{"model": "self-supervised image encoder", "image_size": 32, "color_jitter": 0.6, "inner_norm": false, "widths": [96, 192, 384], "init": "orthogonal", "batch_size": 512, "epochs": 20.1, "weight_decay": 0.3}
Rows from block 8, named by matrix and row number. Rows with one number belong to one attention dimension. Each number is 128 + 32 x the weight over its row's rms, rounded and kept within 0 to 255. All counts start at 0. Numbers have three digits each.
# v: attention value (model.blocks.8.attn.v.weight, 192x192), inputs 0-191
# proj: attention output (model.blocks.8.attn.proj.weight, 192x192, transposed), outputs 0-191
v.39:126170112156116112174143159135054127105113124112154069166091133089151116127137181098137069129121149169090100127113115162187134172113171112141151115189115101204138099182111101117122143130123119178116190069177038082127120166150067118137103113145131143197100167119118156086140090156137078165091136112098134140106093141104132140138127112172136097084137108155081126161141120108066103142213104126157170144170214175170101176161136147190155103105133159178139161147096093144115118154118141197157165145104170097138136142112082136137107127113094109203159120131117138171080120142114147129
v.40:163122144172096142159085125085117176069135105098149156110135177107173052144109160150067108133156150109155095113116155091104113207183165114127164119196114133102102105153179115083128142108089215146134056174154076123164082196181167144113162117126096166088136116145145156074162090137104136135159123158074157169113110187158178146141100151117146130143173141111175154149149173133153082144103157100141110107153116145163146135157171165070108118131089144142077136147148108101100153150124169121188094135123101057063146108138159137128086077126121156133132126108171136084101107119179140156
v.41:163127133165046122117164117182132142102116093138129144127112128134142160104145073131112146157112200177154152132120167082142068115136163124133127136161149129102128204103121141131110128173130127114119194173097173161134065135126172121124119101147119172183186130165048129132128110195078069151093163106171118097109159098123079154147147137088105120148201150113148113093193101137151119106153076139149195126087111124122092149131199114164150119155127088119194104130100139158112174150125127165102130076085172145107089175139100099078150111151149148108136131107121215101173164180129191139
v.42:156135143202087111102157126122108127105131105126160178115095116131113130150114100125165110112169135123156126121209121124146159148138169107191144190062115127088116163102111106163137080089118127128114151116091108125151127110134109130135124118107153146070123167113152107103162093086102140167121129195124091140098113114091047159083165183137150121161166127123167095134045068158138140108172148093113092105110100167104089117100168080107131156076201090118170161090106150113203076074102122223151100116107081160128117096109192185112085157112114173158184109182127116111115112150105143154
v.43:143093112096182116111123090130120122128168112154082123087145156123132137122131071100124056075097092061153138147122103104091124079094197145103120101162180114139173172061118145137079140178149137101146109133107135148074164096097160182105140145143096158094195111100133058123145115077135101165175144159143067150140104141082191125135175100122159103106165149075077068093097128099149113112119082099111124105131121131100169115096097102128144099164094215098166129092126128148070151154152059106120082101144124152113113111134121113176160191139117143115132120172152128117073144072072120076
v.44:115104151095085125161140150121107160141133164154135139079122159160089185118080061193150095149138131147165154137104153072084161153168142126133113075154166119118169107030092189158162080157149151083090084142121241172085122087120172112117158118109135112090094098118134068137118170133163172124190094129111145174144110116150119151137112186115104198110079115119120120120140165102176135112116164114149159114114074124097139143073132153092103105124098099079084114085148157141193136080152083116072124124141111086124113151145158077127137118112164103139081120135149100093096196162122136135
v.45:138118147122202183080182082169150056089131136060134135142095087112113133170126088081153130112151069150120127147148144181179145165110118146140146106108128162191142141081092159116163129104117115163152151114129120117132138154077178109110116086154117185119118141142168082061115140059118136137139140118078130063106125077134170173115106190139100137141171143091170102085098124165103131153121131158140152136106059153073207148109134115136075174131152062123147142128177149164085115156114137091144138119127117091087110120106172122129184088072141183170172107129152112137199157186142145131
v.46:157111116117106118106163145090147194179127189152144097110137102072152120090109095065080095099122109166157137165068141145150102100125115080120171131104162098152140082146135156143155128128105137165101138167135107117069126192142131105119111115158085193125099137160129147118160130172119062130132103126100159151084122108137147139130165171202150140073042187149109175148129143120120122113194131093174082140130178202142123125131106136244152109099166106103140167171123103127151140174118108127160128095140130069090085140135067160080092107103144131117114113102123102120067133197127099175
v.47:173097099198136153102145160090109200121056140156131092130167180110095166142085098127108136126133098137139075170129111082079173109139137156171173137115191080115154061109075142141156101125154108101164118109097209174134105114158197127155118132122118124122157148062127089133090175133105203117102106132169106171115145160124093111151111107117114164087172142104163138155092138145181133150079115089113136100124115096137177066128134155112100124083068162104121124105106131137147086147153101065131095105138107197106131112140166081152116136107106099127092173093143086068058132085131184148
v.48:152119059138162168138109145107108117166149221096138090129147150125103134124146096124142113201134175223077087195133174122153115126099125158154104124130160143105147090115073103144107128141112079103175149118116126152180111190076164118090102135088138197143174110165114173154202106149132195118119116065123192150160129130108150067204134117128154152133182116149128093161112110148167130118158112076132082157090102152106133112093104113101167130168097131160156139129123122144156098134121121079078098092116108124179087082056102121153159154165155140072104108130077140133111099146079117134
v.49:071105160187136124131151133174156079120101083152163162148138180145107144150140103180137131097082100057139121117140154046080196125148146135178094111139115137100139139098099134162134140071144094119118100077111198158104126135081178137146132104122175087101143168149076158158103116083162225047115131127165133128126083141151116138158107121140134140143162110102108111136111119165161124128071155175187102060085070074111143078118123139045147127181082129107138102082147181163121122112109101126137123093111104152119146146150156036147134139145137168125096146115123091103133089098113158100
v.50:172077154113104151170139149102130162198156135116182163099105104157162113098125138172084134181127091121087130149077136150174150201140146085067128123121133076122131121109140155119159103137127154096076109184061118150090151171152123140123117113106118103127155111185102168100169168128081117141209049133139166144084088139097123134148139156106162143149066181177126106162121172114077090165116133157188175123135161184104153105083135065174148112108149124109129115147206159163152144133164117110128099070097158122101103150107075152116100150048177137136133119109176096116079156133121127122
v.51:059104111149154106128117167158128089096160128102187157096118132169158176087101103121126136126085120082114095172134113097063152131194115149135136154123142159105120123069136163165107126147164131127097093049135179151089125159106150129150136117190180125115180127132150124165120185109157190121119097150147122148220116128119127139123150132133100196113149055128145138118130082123163093110174089144105153106093129073087117105127109132061153136121092160119082115079172164153099123060151116111146084142123153157133116104154167089148151069153144066075148126088127058051118121108098202162
v.52:156127159173125097090106094147087120128170135126087141109133171148111108110117145123128099075094089087142143137232161138104160119116126131156066098209104166115125099199101144059060088142154098165151195082154106150108120117136071141136181092132180127135102132090114105155152100177164108065038134112095120162165145165127179128192152123141063090157165103122164180098152129091119137140158103120049089133100127113146114139125155141133170121193137167134116103116147152165142105093081180136083105166120174121128151129133116164125126161111089124146144141122096171160151086098114082126
v.53:072164098148146110132090108160131082045157103114127144150115087089109109137135247088117146113126124126108117142106109166129127081113147149174056122130177161143106133209090077088112160127089171138142177077136085049175119101123095151149127110136114134113101158131113129039131049148113115151122199166120129107140088105157160122161140111107099140163173152123087135179137168124081164148131110103070170087146113077137134149115152142139115102150150193148157121144119111129081179099112150154093140123095189136135158118210137112136126103144129128165152098130085154146172093130148091174
v.54:138143126153149108095151071186124060044125099152120111149109113132109124168164154123121163052128135134136129061159193174100184145154101147133083104137125156118164163178142127169152135095148099160084082088202126075137139148137117143150105106162114221160138140170139104133165116117120176124114181099168135069116108115137105096112128093145153064145180123125107161130151138096082145144124195097117174108107131124126108146151125127158147118097142144135096165151206113161157118111085208159167129169117179150132141071084129144186161152204100147112146143108098148110182103092153082117
v.55:136131107129103099154147118116086075113100180131149090112135120082088094162142157055175136094120074113152094091086109168104099117132111105129155114157135121172159116184116096107160114162095112180169133087138102128159129100105095148076167174163156159184135150132122151087159138138151119113032151144118111186193152132134172161109117065128108108068153131107027052137129090156105171171218157099086078119120090087170125083156172128147148112131135193158146107134101106134121113099114139138172171161078096163147139103157146141158103123118100079146127132117109172133157090099168166118
proj.39:155119138072111152089142137142132141147125139131113166061248108187173117073150127186136135102166086121146057113112116113145158157171126145126062134084126136097211092076156207179147136144118111124114137148050210138126098137086173151121100129118081125107132071135087101151128165115120179132143129133078127111169108153121058123106141170093147104121149092093173141116137107093136129139098103170103193104136115122122152149007115122109133143116164131106090142058142158137107141131127139103152164136114121140136077151164129148111102132108150143113072176132136139126115148064136139130
proj.40:069113053084106098068139100152098140157101161098186101171240099152137119091136124092089160138116130150067089140132152144105114152132133173096075118102126045161129161095072165114115126149081092102162144121135143137096074109066118100186094120167108062138071118129105080119133175105143145152120122125100108136117088129116097096107150132174110104096115123085115140120128079152122126115107154086094162135145088079088131143006099121098134126194060146092161155117156181144127109128110121115191108105128130125188142141161132114163160158151163135097125144127121128149105139107075130101
proj.41:163110166113101144174104153070091128090100127118102148150075147163059082168099155109158156126151192090155120068094120173175156128123091094231132181169126109103130088086165151144093107128121151191205120084113140134093159139160147149122142107168127205117112141137152166144140107096149118107170149078101129096159118122163169099117111111089150119115189123155074143153128137061124106133154121101100107146189146188138149080165132178128093124088160138148106104070112129107126105150132097171076121156121118171125076169130100139145102188101117106099174092102106135107132193186159103127
proj.42:095100152127134078114173143093163120153117113081154091126022112139183131099140133130152168099148150154125168118159115123126120152139093158069140119110050096154150086151073200115135130122083121126093126168216029071117139125079162128088098134176097113154134115159096153132117195069117138103140125153069145081065127103104166136114116131167160185118098129134108116108141136150112129085134132085145128154091134145113172113185118137134117105112132115056152108209124151102092100117128063091111125126149124053132168119063109134112095080118127132129141151107089140140100078153097131177
proj.43:182193159206154154191189133133124107084140115151127155167053148083067108171112145076122111149102157101190174123127119174120151136131111077138154101118108155127018141196138088112102138077173132187126112121134161136125142122167095099194153101155161134156137133120159109141104075178136070132097120084146145159060100117139198166131140136118071150109174140144121148150089157113088091104147124148129138141133132108172156124159155099149104114106100075162108083100167118136133136153147157204088128129110094084095124126092154072100131166189117102159167110136114116133156137160151100135
proj.44:123143128167149113151157134135159132155121150165126120231015113108085137151163124088114139156087185125114153156107126142125135076103153128111198138201134157123053175166111044090108101084157119101138118121173092107130146139133053096188172113161118148134124161136183144135107118178158080101132156122116084099101159113107166140165110071142135093149141196183089154123122129161128094121176155086161115147118131136160094098227115107152127115130101098146130097158121110118116118115124138135133105108149115148120166109069127156170178152165113117111190048115123096120154115157169144104
proj.45:076096066126148087085075172075134125112062125110143124140072140154155153149114127128183148132159167095142140110130120133134068085139093121161112141082121082172107122105167136134113120132091186107114150167144032118110130139087136117013130096238136096133145123145100175219129171103101142087137143128134080167109138135103167112123124144130124189087081113087133135120103148170101180096132151063152089167113131097113094080180130178119119082124148193099157090161093145188109121137102077150136119120150109130133170122090121144110106145119144138113103128144118113102131105134072155164
proj.46:124123115078143124125145132176165156151102130145137162075180118148190104087174114147120142111133088103145079122073180136110184166181148164122069140127114156109193095081109180145116122096138103095170128136029185172094090137065101099199146161137081098126093090106145120190124178082106162081138120138064079142080140135110042109095116117085133074143132105091148185125149079105107113138154146141120190118147120137135146144033116132089140141155122144062137088077123162152107152124121133153155118100126159111150112164151121167130100150115169144086117142118121085126100128105148156105
proj.47:127140111125110136101145155139143150152103090119106079159060079155085105117136133124141175177108162112128159119100153130121137123080176090087120223232114166140099138167153042130088116161158111197119156100172092090128128178088087117155151113121167128127136124142136155104129092092087095125122186129083100118081144113152155123152125119118178087077106157162085191089116121113118082110155158108162098171094142181166063124173144081169176146156054105156072115155138102093096114139130125171173142167137161146113145119107118150146175102167102158114173066114159141148160128115146161113
proj.48:144130144093145138201152125111096131139104065093110144077117149163105099116081123137088112136105124025146175137102119107117180119097145095107173145175117139113132131137129072135114131103144122174091114067168172145135161114123096145160095172116192101125050141159185100089148117096096166066093128152137198133091138155145078120112117089115109152098153121118120197112138079135120119156128140173166112086140124104185095094021176127109167127103133126131101118089119085143158088112134097117177144121042162149108120155198132104137108077159139106121153155105160115112060180094123116115
proj.49:116109118152140133090117116115122143144099136107149156155071127131039137123079139096121159144081189111172165137134083119148110118079111084117168159181147079138024126136138134100103120156173171177118122151169101085118157136172110125056114082085136166133156138141118146108158082153124111154129127079150139175100156123123185145139132149158139166126087154226100067108124178149123149115123171127150071159092124148097094139217152124156117106116074114143127173222143092104154094133147118146124130123118127130109151112091135131121195157085087137157127078133170146098159177136038131125
proj.50:132110168131185109131149131150139160149074173170155177111115133117144143133153121089133141100116140111180092130056108128129186123156127136162135106144128132106107079075085147157109097081169103060195117139037175151095095164092069085165152063114092168126109153148237157140139183195122134122136106084094107170080106164089087129107139140101105073140090145147150141129143118131106152108159146117126147147116107128131124163186138201130128122119123116083176084109098131152103128136094134137086114087106107110129121178128122166154107190163176150100175152155120083059097141160184149109
proj.51:136106129127128134103088105095110167143082145091157186138032152144097138116082127103115152161086131136166161135147125118160104129116143092127139150203167083145044092154137179084114112159162184126098100171118171085089123132184110134095135114095112104136134135100144146132154075142141116112109100094147170183083159109138154133144160171130170146128104130216088055124107171145104160119121183136133110138054131152139094124226167162146114090134067141127115151191116076111170098134138124116126135142142152117103131142110095154081177176106094130157119078134170125080138182143041142126
proj.52:139112135119086132162162118169124117146182148141113167151184090175122106086163120159106131068151135163116103139165092153174083139133119114047169108128124122101125085126137191127192127138086143119068112169127147101174152099142179171095116109134033131123179118118053119079131158136147138146177163102155130085155143112127153131105104181107162136182175154151132061129152191106132132149095062150109156120079129177107178143107086063155114113117165082170108189163171124051105148139166123076116150126163130119115061126105149135107129101154099138134078129137161164172152135097136080112
proj.53:129129171122110149103148129097095090109163091102107091114222113178117120087159129187141125113185107176083072115190076134142123129115127137119141118084127131136218115151180155128167138125085123133070148136204157115145120114084229137117103117131122125141154113160035087100126162137121155161122135146117147092197104163149119152118117168123144128151155112085156052142144110120119107130117090173107142112142140091097119162028102100127126137082184125146100147101153156116098144120131115077150167157143109163134094100141143137115091067130120120106069184145119192189100118075143125132
proj.54:130114092100117130139098133118141077079172123095122140166101135170154118094108160132175120090174147056130116117161109160161122134115101134144143140049124130180099145122160142137154123115093162091131108169146125127159182091182227129024120142113137131118159105103078102163125137127159151136142104091157140125175154119104162121123172210143122223114164069049149054147105174137151160110087079109076146104128128113127162104133101113130119104097153103113184106098116160111147138123124143101109142134169118067119097128114140110076122196036131100162111155163087163106156126124080126160
proj.55:144146135079078153090144127161123111123184081128114097094234108183145099070122155189132153123150079110076115127186160153105134158114152135107055164106141133135206155151152126118143159144085112146109133132155156119145135123147202118157081202124136104126127082101022074104129118067103154129159143173120141074140114131180090116107149142131155117120182094079133141123123123096113104134112081125105162098130122111125158129000112064102142160132121125145078167081168144124123144127147146093177129143151163112127095104152128124105116079140136130119116120126147144180144127099103134137