Weights of a small self-supervised image encoder.
Model: 32-pixel images, norm rmsnorm, depths [3, 6, 3].
Training: adamw at rate 0.001, 8000 steps, batches of 512.
Data: 203450 training examples, 20.1 epochs.
Rows from block 6 of a small self-supervised image encoder, named by matrix and row number. Rows with one number belong to one neuron. Each number is 128 + 32 x the weight over its row's rms, rounded and kept within 0 to 255. All counts start at 0. After the name is the row's rms in percent of the matrix's.
After each neuron's rows are labels from the 100 images, of 14848, where the neuron reaches its largest size: "responds to" is what is common among them. Only what is clearly more common there than usual is listed. The data: photos with spoken descriptions (Open Images, Localized Narratives). In brackets: how many of the 100.
# gate: MLP gate (model.blocks.6.mlp.gate.weight, 512x192), inputs 0-63
# fc1: MLP up (model.blocks.6.mlp.fc1.weight, 512x192), inputs 0-63
# fc2: MLP down (model.blocks.6.mlp.fc2.weight, 192x512, transposed), outputs 0-63

gate.472 090 [118 160 144 103 106 206 137 155 164 122 104 109 153 135 159 134 139  92  23 146 142 125 186 135 151 123 172 201 111  83  98 141 103 148 171  91  88 101 121  82 146 149 186 166 133 125 115  80  88  97 130 137  94 222 108 147 143 109 159  86 101 109 132  98]
fc1.472 089 [168 144 228 149 159 114 128 138 131  92 117 184 147  97  42 147  87 150  72 111 143 130 132 159 160  38 124  86 155 144 124 157 124 145 170 172 127  98 118 173 134 135 122 129 141 102 138 110  94 142  98  78 105 143 137 130 144 122 143 159 101  99 143 119]
fc2.472 094 [133 101 102 136 160 114 136 135  50 120 122 141 197 122 136 175 203 143 113 118 149 132 126 148 162  78 113 174  97 148 160 149 114 126 181 114 156 127 109 142 133 102 137 130 131  79  97 179 157 139 164 116 112  91 195 136 205 172 129 172 141 114 142 149]
responds to: text has "water" (28)

gate.197 142 [120 171 158 118 101  98 166 177 173 160 118 117 181 160 146 187 143 145 150 183 136 147 171 145 116 131 130 193 133 200 117 177 127 102 191 103 176  84 164 142 117 130 110 120 159 156  84 169 140 134 147 127  87 117 114 135 119 147 113 123 142  91  94  96]
fc1.197 125 [142 174 128 126  95  92 176 170 188 191 147 118 158 160 153 179 122 118 163 175 149 144 169 143  92 145 146 158 137 203 117 182 121 103 180  97 169 112 160 161 114 111 108 134 171 132  95 165 154 105 150 127 103 150 127 123 159 143 111 126 156 124  67  91]
fc2.197 118 [155 111  77  93 129 101  87  81 115 103 132 158  56 121 124  85 125  96 144 129 121 122 122 127 142 127 161  81 160  71 178 117 117 114 101 160 145 159  99  84 132  51 156 130 103  78 119 146 151 148 151 115 132 131 127 118 164 100 140 153 170 139 151 151]
responds to: text has "water" (28)

gate.145 090 [106 134 145  94 156 127 146 128 109 111 191 181 138 105 145 142 101 163  91 113 117 104 206 117 148 140  59 143  83 105 127 141 120 172 156  63 129 130  92 149 174  89 156 124 105 174 112 123 142  73 119 132  99 148 168 138 149  85  80 136 143 116 158 143]
fc1.145 097 [169 115 150 117  63 140 150  83 173 155  67 115 135 150 124  94 126 116 110 104  89  97 130 137 101 126 135 138 122 117 178 128  62 114  98 122  94  76 157 124 148 150  97 150 106 113 120  79 112 137 189  90 143 116 113 140 165 118 170  76 122  95 124 136]
fc2.145 089 [156  89  72 121 142 117 166 142 131 142 145 117 106 118 136  79 121  75  57 123 219  85 122  74 129 188 226 154 128 134 109 139 106 137  86 118 102 140 117  84 132 137 141 143 148 108 177 168  88 147 122 144 195 153 113 115  93 139 153 120  73 146 132 159]
responds to: text has "wearing" (29); text has "black" (25)

gate.389 119 [125 143 124  80  63 138 127 148 115 142 104 132 115 133 153 141 118 175 146 171  77 184  79 122  99 203 151 166 174 121  99 159 129  90  81 124 123  65 169 108 179 210 133  78  96 150  72  90 157 146  98 149  89  99  97 144 131 151 147 121 102 157 109  87]
fc1.389 109 [143 107 157 132 102 181  78 144  95 109 141  72 149  79 145 138  87 159 118 195  55 101  90 180 113 143 107 160 141 106 145 148 130 114 113  81  94 112 114 104 217 140 111  95  82 117 110  89 114 132 117 124 122 136 120  81  98 208 171 153  54 107 139 119]
fc2.389 106 [212 149 129 112  88 144  99 177 141 116  69 119 111 124 137 134 147 160  71 143 117 124 130 149 157 118 142 156  65  98 229 135 131 115 116 112  99 126 134 108 153 120  74 146 143  92 142 133 118 169 116 146 144 168 165 128 132 136 150 116   2 147 115 119]
responds to: text has "lights" (27)

gate.476 096 [142 135  96 168 142  63 177  97 131 154 132 162 116 140 200 136 165 111 109 138 164 101 135 114 104 142 173  89 154 136 156 145 113 118 129 195 149 192 136 107  79 100 148 149 128 113 181 165  92 130  80 124 144 152 109 139 119 121 122 184 188 169 112 123]
fc1.476 092 [108 127 122 167 150  97 195 150 108 133 145 117  78 106 148 134 119 113 125 157 180  80 116 154 144 140 135 119  89 153 111 142  97 143 126  79 137 120 163 133 153 159 138 200 137 143 164 129 117  83  96 100  64 155 105 101  95 176 158 255 169 107 120 123]
fc2.476 107 [101 142 119 134 139 112 160  82 136 162 154 157 142 190 143 110  96  66 153 114 163 135 136 108 120 177 171 137  90 125  84 145 167 156 128 159 159 163 117 120 122 151 136 133 154  83 168 171 115 147 157 101 154  82  58 161 114  81  74 124 179  63 120 154]
responds to: text has "lights" (32)

gate.304 103 [174  76 135 112 106 203  79  67 117 111 135  38 142  96 192  67 171 135  72 110 135  95 172 109 149 144 184  93 146  38 121  78  94 141 139 155  56 117 151 113 159 168 137 121 103 109 117  95  92 136  90 153 141 111 131  72 154 139 170  76  54 171 158 159]
fc1.304 109 [152 102  87 106  92 141  97 136 143 141 112 102 113 119 141  67 151 153 115 113 125  99 107 100 103 189 215 166  84 115 124 104  98 187 161  76 109 126 150 118 166 140  87 168 128  63  99 134 123 164  80 199 138 154 103  80 189 104 151  56  95 136 122 107]
fc2.304 087 [131 123 164  90 167 147 117 107 128 122 109  99  98 112 142 137  85 154 200  86  80  92  96 151 196 149 142  95 163 115 156 117 162  54 135 145 114 103  84 130 146 106  88  84  60 148 140 112 158 115 151 137 148  65 180 115 152 141 169 140 113 118 121 159]
responds to: text has "white" (34)

gate.154 097 [106 157 106 174 146  91 158 107 118 150 142 191 111 144 121 127 116 111 136 144 153 125 149 118 116 133 113  38 142 129 151 100  93 181 139 211 136 208 144 155  98  78 167 168 142  78 150 151 104 107 103 124 107 132  98 163 112 134  81 162 178 102 120 139]
fc1.154 107 [177 108 158  67 119 138  88 151 130 128  94  76 115 149 190 144 108 124 115  98  78 114 144 105 143 128 159 204 118 110 164 117 155  96 165 100 114 114 101 120 146 146  89 120 128  91 103 146 131 141 158 193 165 128 129 103 228  99 122  67  95 212 128 164]
fc2.154 101 [122 146 127 110 177 129 181 100 143 142 139 120 115 179 153 119  97  79 132  79 173 113 154  84 127 146 197 156 123 162  96 138 194 165 121 133 166 141  99 123 136  97 134 134 128 172 154 164 117 133 153 136 165  94 140 169 123  59  66 134 170 125 135 175]
responds to: text has "lights" (26)

gate.253 113 [190 164 150 153  99 117 143 162 124 111 125  97 114 151  78 184 186 125  85 118 136 153 134 128 142  54 116 114 106 157 131 156  98 165 163  92 171 104 120 107 144 124 101 173 152 133 128 115 116 163 153 146 113 175 179 137 144 116 107 125 150 189 114 132]
fc1.253 106 [127 134 193 168 110 143 145 115 108  91  86  76 108  98 173 151 157 135 102 150  61  47 146 151 139  91  89 161 102  98 169 133  60  96 154  99  66 107 132 129 167 116 112 162 100 113 125  73 175 151 114 174 114 133 153 113 129 123 159 129  34 112 146 144]
fc2.253 110 [190 135  95 138  97 155 129 155 119 139  86  81  96 134 165 161 158 145  99 113 144 107 131  98 136 176 116 144 150 126 141 127 140 124 154 101  43  84 138 119 182 141 137 150 106 144 182  95  98  87 102 156 160 143 184 104 164 136 160  99  65 180 134 159]
responds to: text has "lights" (28)

gate.4 099 [105 133 141 154 116 143  80 134 176 131  67 117 162 143 153 161 168 154 207 141 106 168  93 138 178  68 135 138 112 198 156  88 179 143 149 176 145 169 146 152 104  93 106  68 192 138  97 179 147 141 129  71 135 106 113 186 130  84  66 119 125 132  88 103]
fc1.4 099 [122 158 138 130  93 120  64 119 177 107  74 160 174 160 188 129 165 120 184 146 133 137 131 102 177  90 107 134  88 144 129 101 165 126 138 120 138 166 157  91 113  79 168 115 174 156  93 178 114 134 196  51 163 124 121 171 112 139  72  97  96 155  76 122]
fc2.4 101 [195 112  73  75 141 141 104 108 147 132 118 197  96 141 156 136 146  93 113  91 136 139 147 133 123  89 139 116  93  98 128 127 123 134  49 147 153 134 115  87 134 128 183 154 134  82 123 122 119 140 121 117 186 156 138 117 152 134 105 108 117 146  94 130]
responds to: text has "wall" (44)

gate.336 084 [167  92 155 132 141 102 145 108 103  93 154 164 167 135  55 148 135 139 202 133 185 121 121 146 104 132 118 126 113 174 105 130 171 162 135 106 166  91  90  87 151 106  87 111 165 132 115 156 162 133 170 102  69 127 156 131 147 132  86 106 113  90 119 135]
fc1.336 089 [111 100 113 179 151  99 147 127 104 165 168 143  80 122 140 184  87 101 132 129 154  94 138 130 105 137 134 110 103 174 127 137 112  98 152  83 140 157 148 115  91 128 146 178 141 140 187 110 151 115 117 139 168 142 119 118  53 155 130 223 156 145 164 142]
fc2.336 095 [142 171 177 177 145 159 116 147  96 154  90 104 114  98 134 165 110 141 143 209 122 116  89 192 168  80 108 108 107 111 112 151 102 100 101 157 121 100 134 145 148  94 142 149 134 154 107 173 110 105 116 118  82  77 136 180  79 167 173 155 132 114 141 120]
responds to: text has "water" (25)

gate.429 090 [137 110 177 110 122 139 110 109  81 158 138 100 161  81 186 140 173 149 114 103 124 133 124 130 122 123 114 116 170  84 156 114 141  89 114 164 113 125 173 112 131 197 101 128 161 161  75 127 129 174  98 138 103  47 113 143 184 107 150  91  70 148 167 130]
fc1.429 100 [119 121 128  94 122 161 134 102 112 167 104 120 115 112  75  87  84 125  48 131 107  91 141 160 101  92 108  71 158  76 113 103  78 139 166 166  64 154 161 159 161 166 202 155 117 133  82  56  72 113  65 156 125 163 117 117 130 155 170 123 108 121 127 126]
fc2.429 088 [102 115 103  92  89 120  92 144 134 116 108  83  98  88 155 128  82 121 150 119 163 155  77  94 148 162 139 147 160 109 119 147 205  29 111 134 135  60  91  91 115 195  99  92  88 114 172 140 193 157 137 161 166 147  85  86 147 111 159  94  75 155 118 138]
responds to: text has "white" (33); text has "color" (33)

gate.364 088 [134 134  96 115 158 122 107 161 100 138 130 159  97 127  85 139 106 153  95  85 137 162 182 135 134  75 161 119 126 166 140 152 160 180 111  99 123 121 103 127 158 125 119 162 143 169 122 102 150 161 141 179 134 113 186 114 164 108 137 138 168 146 112 140]
fc1.364 088 [128  80 123 182 135 152 133 125 123  93 189 137  80 113 133 137 175  79 139 101 209   4  94 108 159 149 192 154 136 165  72 114 119 124 136  62 117 178 108  98 152 108  88 108 133 100 190 135 145 121 168 153 158 129 157  74 170 130 139 191 158 143 170 190]
fc2.364 084 [134 102 117 105 125 140  84 121  88 153 104 177 131 131 142 114 139 129  74 132  83 180 178 155 106 119 121 127  46 121 187  94 103 136 111 153 129 102 118  96 109 187 171 182 169 139  85 107 112 129  92 128 149 107  97 127 104 124 118 112  48 127 158  96]
responds to: text has "people" (44)

gate.412 095 [122  81 153 120 101  99 129 147  92 139 177 106 117  28  86 133 115 138  99 135 105 119  98 161 109 102 172 132 157 124 107 136 114  96 112 191 131 112 157 135  63 153  69  99 167  81 156 143 106 198  64 108 108  84  99  98 100 170 156 158 121  68 160 120]
fc1.412 097 [198 122 140 129 136 126 137  98  72 133 159  65  96 152 135  77 105  87  92 121 179 116 114 154  78  91 129 132 168 121  94 137 108  94 127 207 102 148 149 139 102 162  92 162  93 112 157 103  71 175  56 117 127  66  78 113 142 131 163 182 180 119 171 152]
fc2.412 093 [181 126  91 104 103 202 171 102 147  70 190 187 152  74 148 118 118 144 105 133 158 109 162 106 105  92 159 141 132  50 162  79 122 146  84 180 150 108 148  92 109 101 181 173 159  80 110 152 123 153 139 114 176 178 143  93 149 102 132  80  72  79 156 128]
responds to: text has "wall" (45)

gate.448 101 [135 120 174 123  90 112 143 121 132 143 162 176 191  78 160 131 176 166  98 176 157 142  60 162  74 162 135 133 154 153 137 140 106 119 133 168 115 132 180 131 125 149 138 112 102 112 122  95 177 123 166 131  70 128 115 128 141 195 103 146 145 128 111 111]
fc1.448 092 [142 222 103  66 170  87 149 167 124 161 119 104  92 179  94  88 135  90 186 106 100 113 130  95 133 152 179  90  84 143 124 128 155 141 133  99 146 124  83 161 153 128 133 105  91 115  99 155 138 118 173 118 145 132 176 191 165  66 140 100 175 151 115 102]
fc2.448 090 [110 106  96 149 121 130 151 150 100 141 138 113 111 138 109  71 135 115 172 149 115  69  86  70 133 113 106 104 156 131  24 125 133 173  91 109  80 174 156 144 152  55 174  95  92 127  99 108 125 120 137 104 106  94 135 157 128 159 123 163 171 119  50 127]
responds to: text has "sky" (73); text has "trees" (60); text has "buildings" (34)

gate.171 106 [165 150 126 118 133 132 180 132 153 108 163 121 141 129 119 165 143 122 106 109 134 173 104  80 131  88 123 144 141 166 100 131 145 188 193 106 115 160 126 144 119 111 112 115 115 105 103 120 153 116 144 122 117 145 148 144 145  98 114 136 176 161 105 151]
fc1.171 122 [116 141 157 114 160 172 106 109 123  86 145 113 104 163 126 133 122  87  55 115 171  98 208  87 134 124  98 121 130  99  54 117 115 157 137 136  78 119 101 104 119 133 187 153  97 182 123  97  85  38 149 159 119 203 105 151  93 100 135 108 121  89 154 133]
fc2.171 115 [152 122 108 145 135 163 170 157 125  89 174 150  97 120 131 144  93  96  72  90 159 122 146  96  86 123 162 159 160 161 106 107 136 223 189  97 127 156 108 124 147 104 113 186 204 109 157 111  67 172 175 158 114 134  99  84 160 128 145 161 120 161 184 180]
responds to: text has "sky" (71); text has "trees" (60); text has "grass" (26)

gate.371 092 [ 94 134 166  51 113 165 167 105  92 158 227 130 103 112 165  90 100 175 111  87 137  92 162 147 145 118 107  87 154 123 123 129 120 131 140 158 118 139 129 137 187 168 142  92 116  79  54 149  93 106 166 112  67 106 175 118 157 174 180 147 161 108 131 134]
fc1.371 094 [ 95 140 165 126 128 172 134  94  81 177 190 185 169 155 163 124 124 118 114 140 157 153 181 191 169 133  16 141 105 105 128 140 101 155 112 111 126 119 163 159 124 141 173 137 155 133  66 131 132  88 165  97 119 146 150 155 127 153 178 124 144 111 126 118]
fc2.371 092 [ 85  94 143 108 145 146 122  87 122 124 188 184 166 126  83 192  81 108 112 134 113 204 181 138 132 111  55 109 136 159 105 135  97 136 107 173 146 115 144 172 126 124 172 181 127 158  87 153 131  89 160 139  88 147  95  92 140 179 149 187 172  72 159 108]
responds to: text has "table" (30)

gate.385 082 [102 146 121  87 136 127 158 139  76 165 173 109 151 138 104 159 119 106 103 192 154  63 123 160 111 136 168 158 111 162 133 157 119 141 102 143 114 161  66 119 151 115 140  88 130 126 124 116 102 128 113  63  93 104 109 143 171 168 127 183 143 160 138  80]
fc1.385 079 [199 158 174  95 106 114 135 157 139 153 136 166 104 188 122 166 164 121 168 142 145 138  87 132  61 194 136 127 112 140  70 149 116 120  40 142 202 167 190 127 102 111 132  92 166 164 153 102 132 160 199 121 141 128 127 173 116 117  68 108 150 159  72  71]
fc2.385 077 [119 143 175 137 113 168  94 166 109  85 123 125 143  87 121 127  89 113 102  89 145 168 152 127 139  85 111 137 115 128 139 185 123 150 147 174 162 116 120 162 133 139 138 128 102 152 128 196 137 148 125 164 105 136  92 150 145 145 125 133 117  94 133 179]
responds to: text has "dark" (27)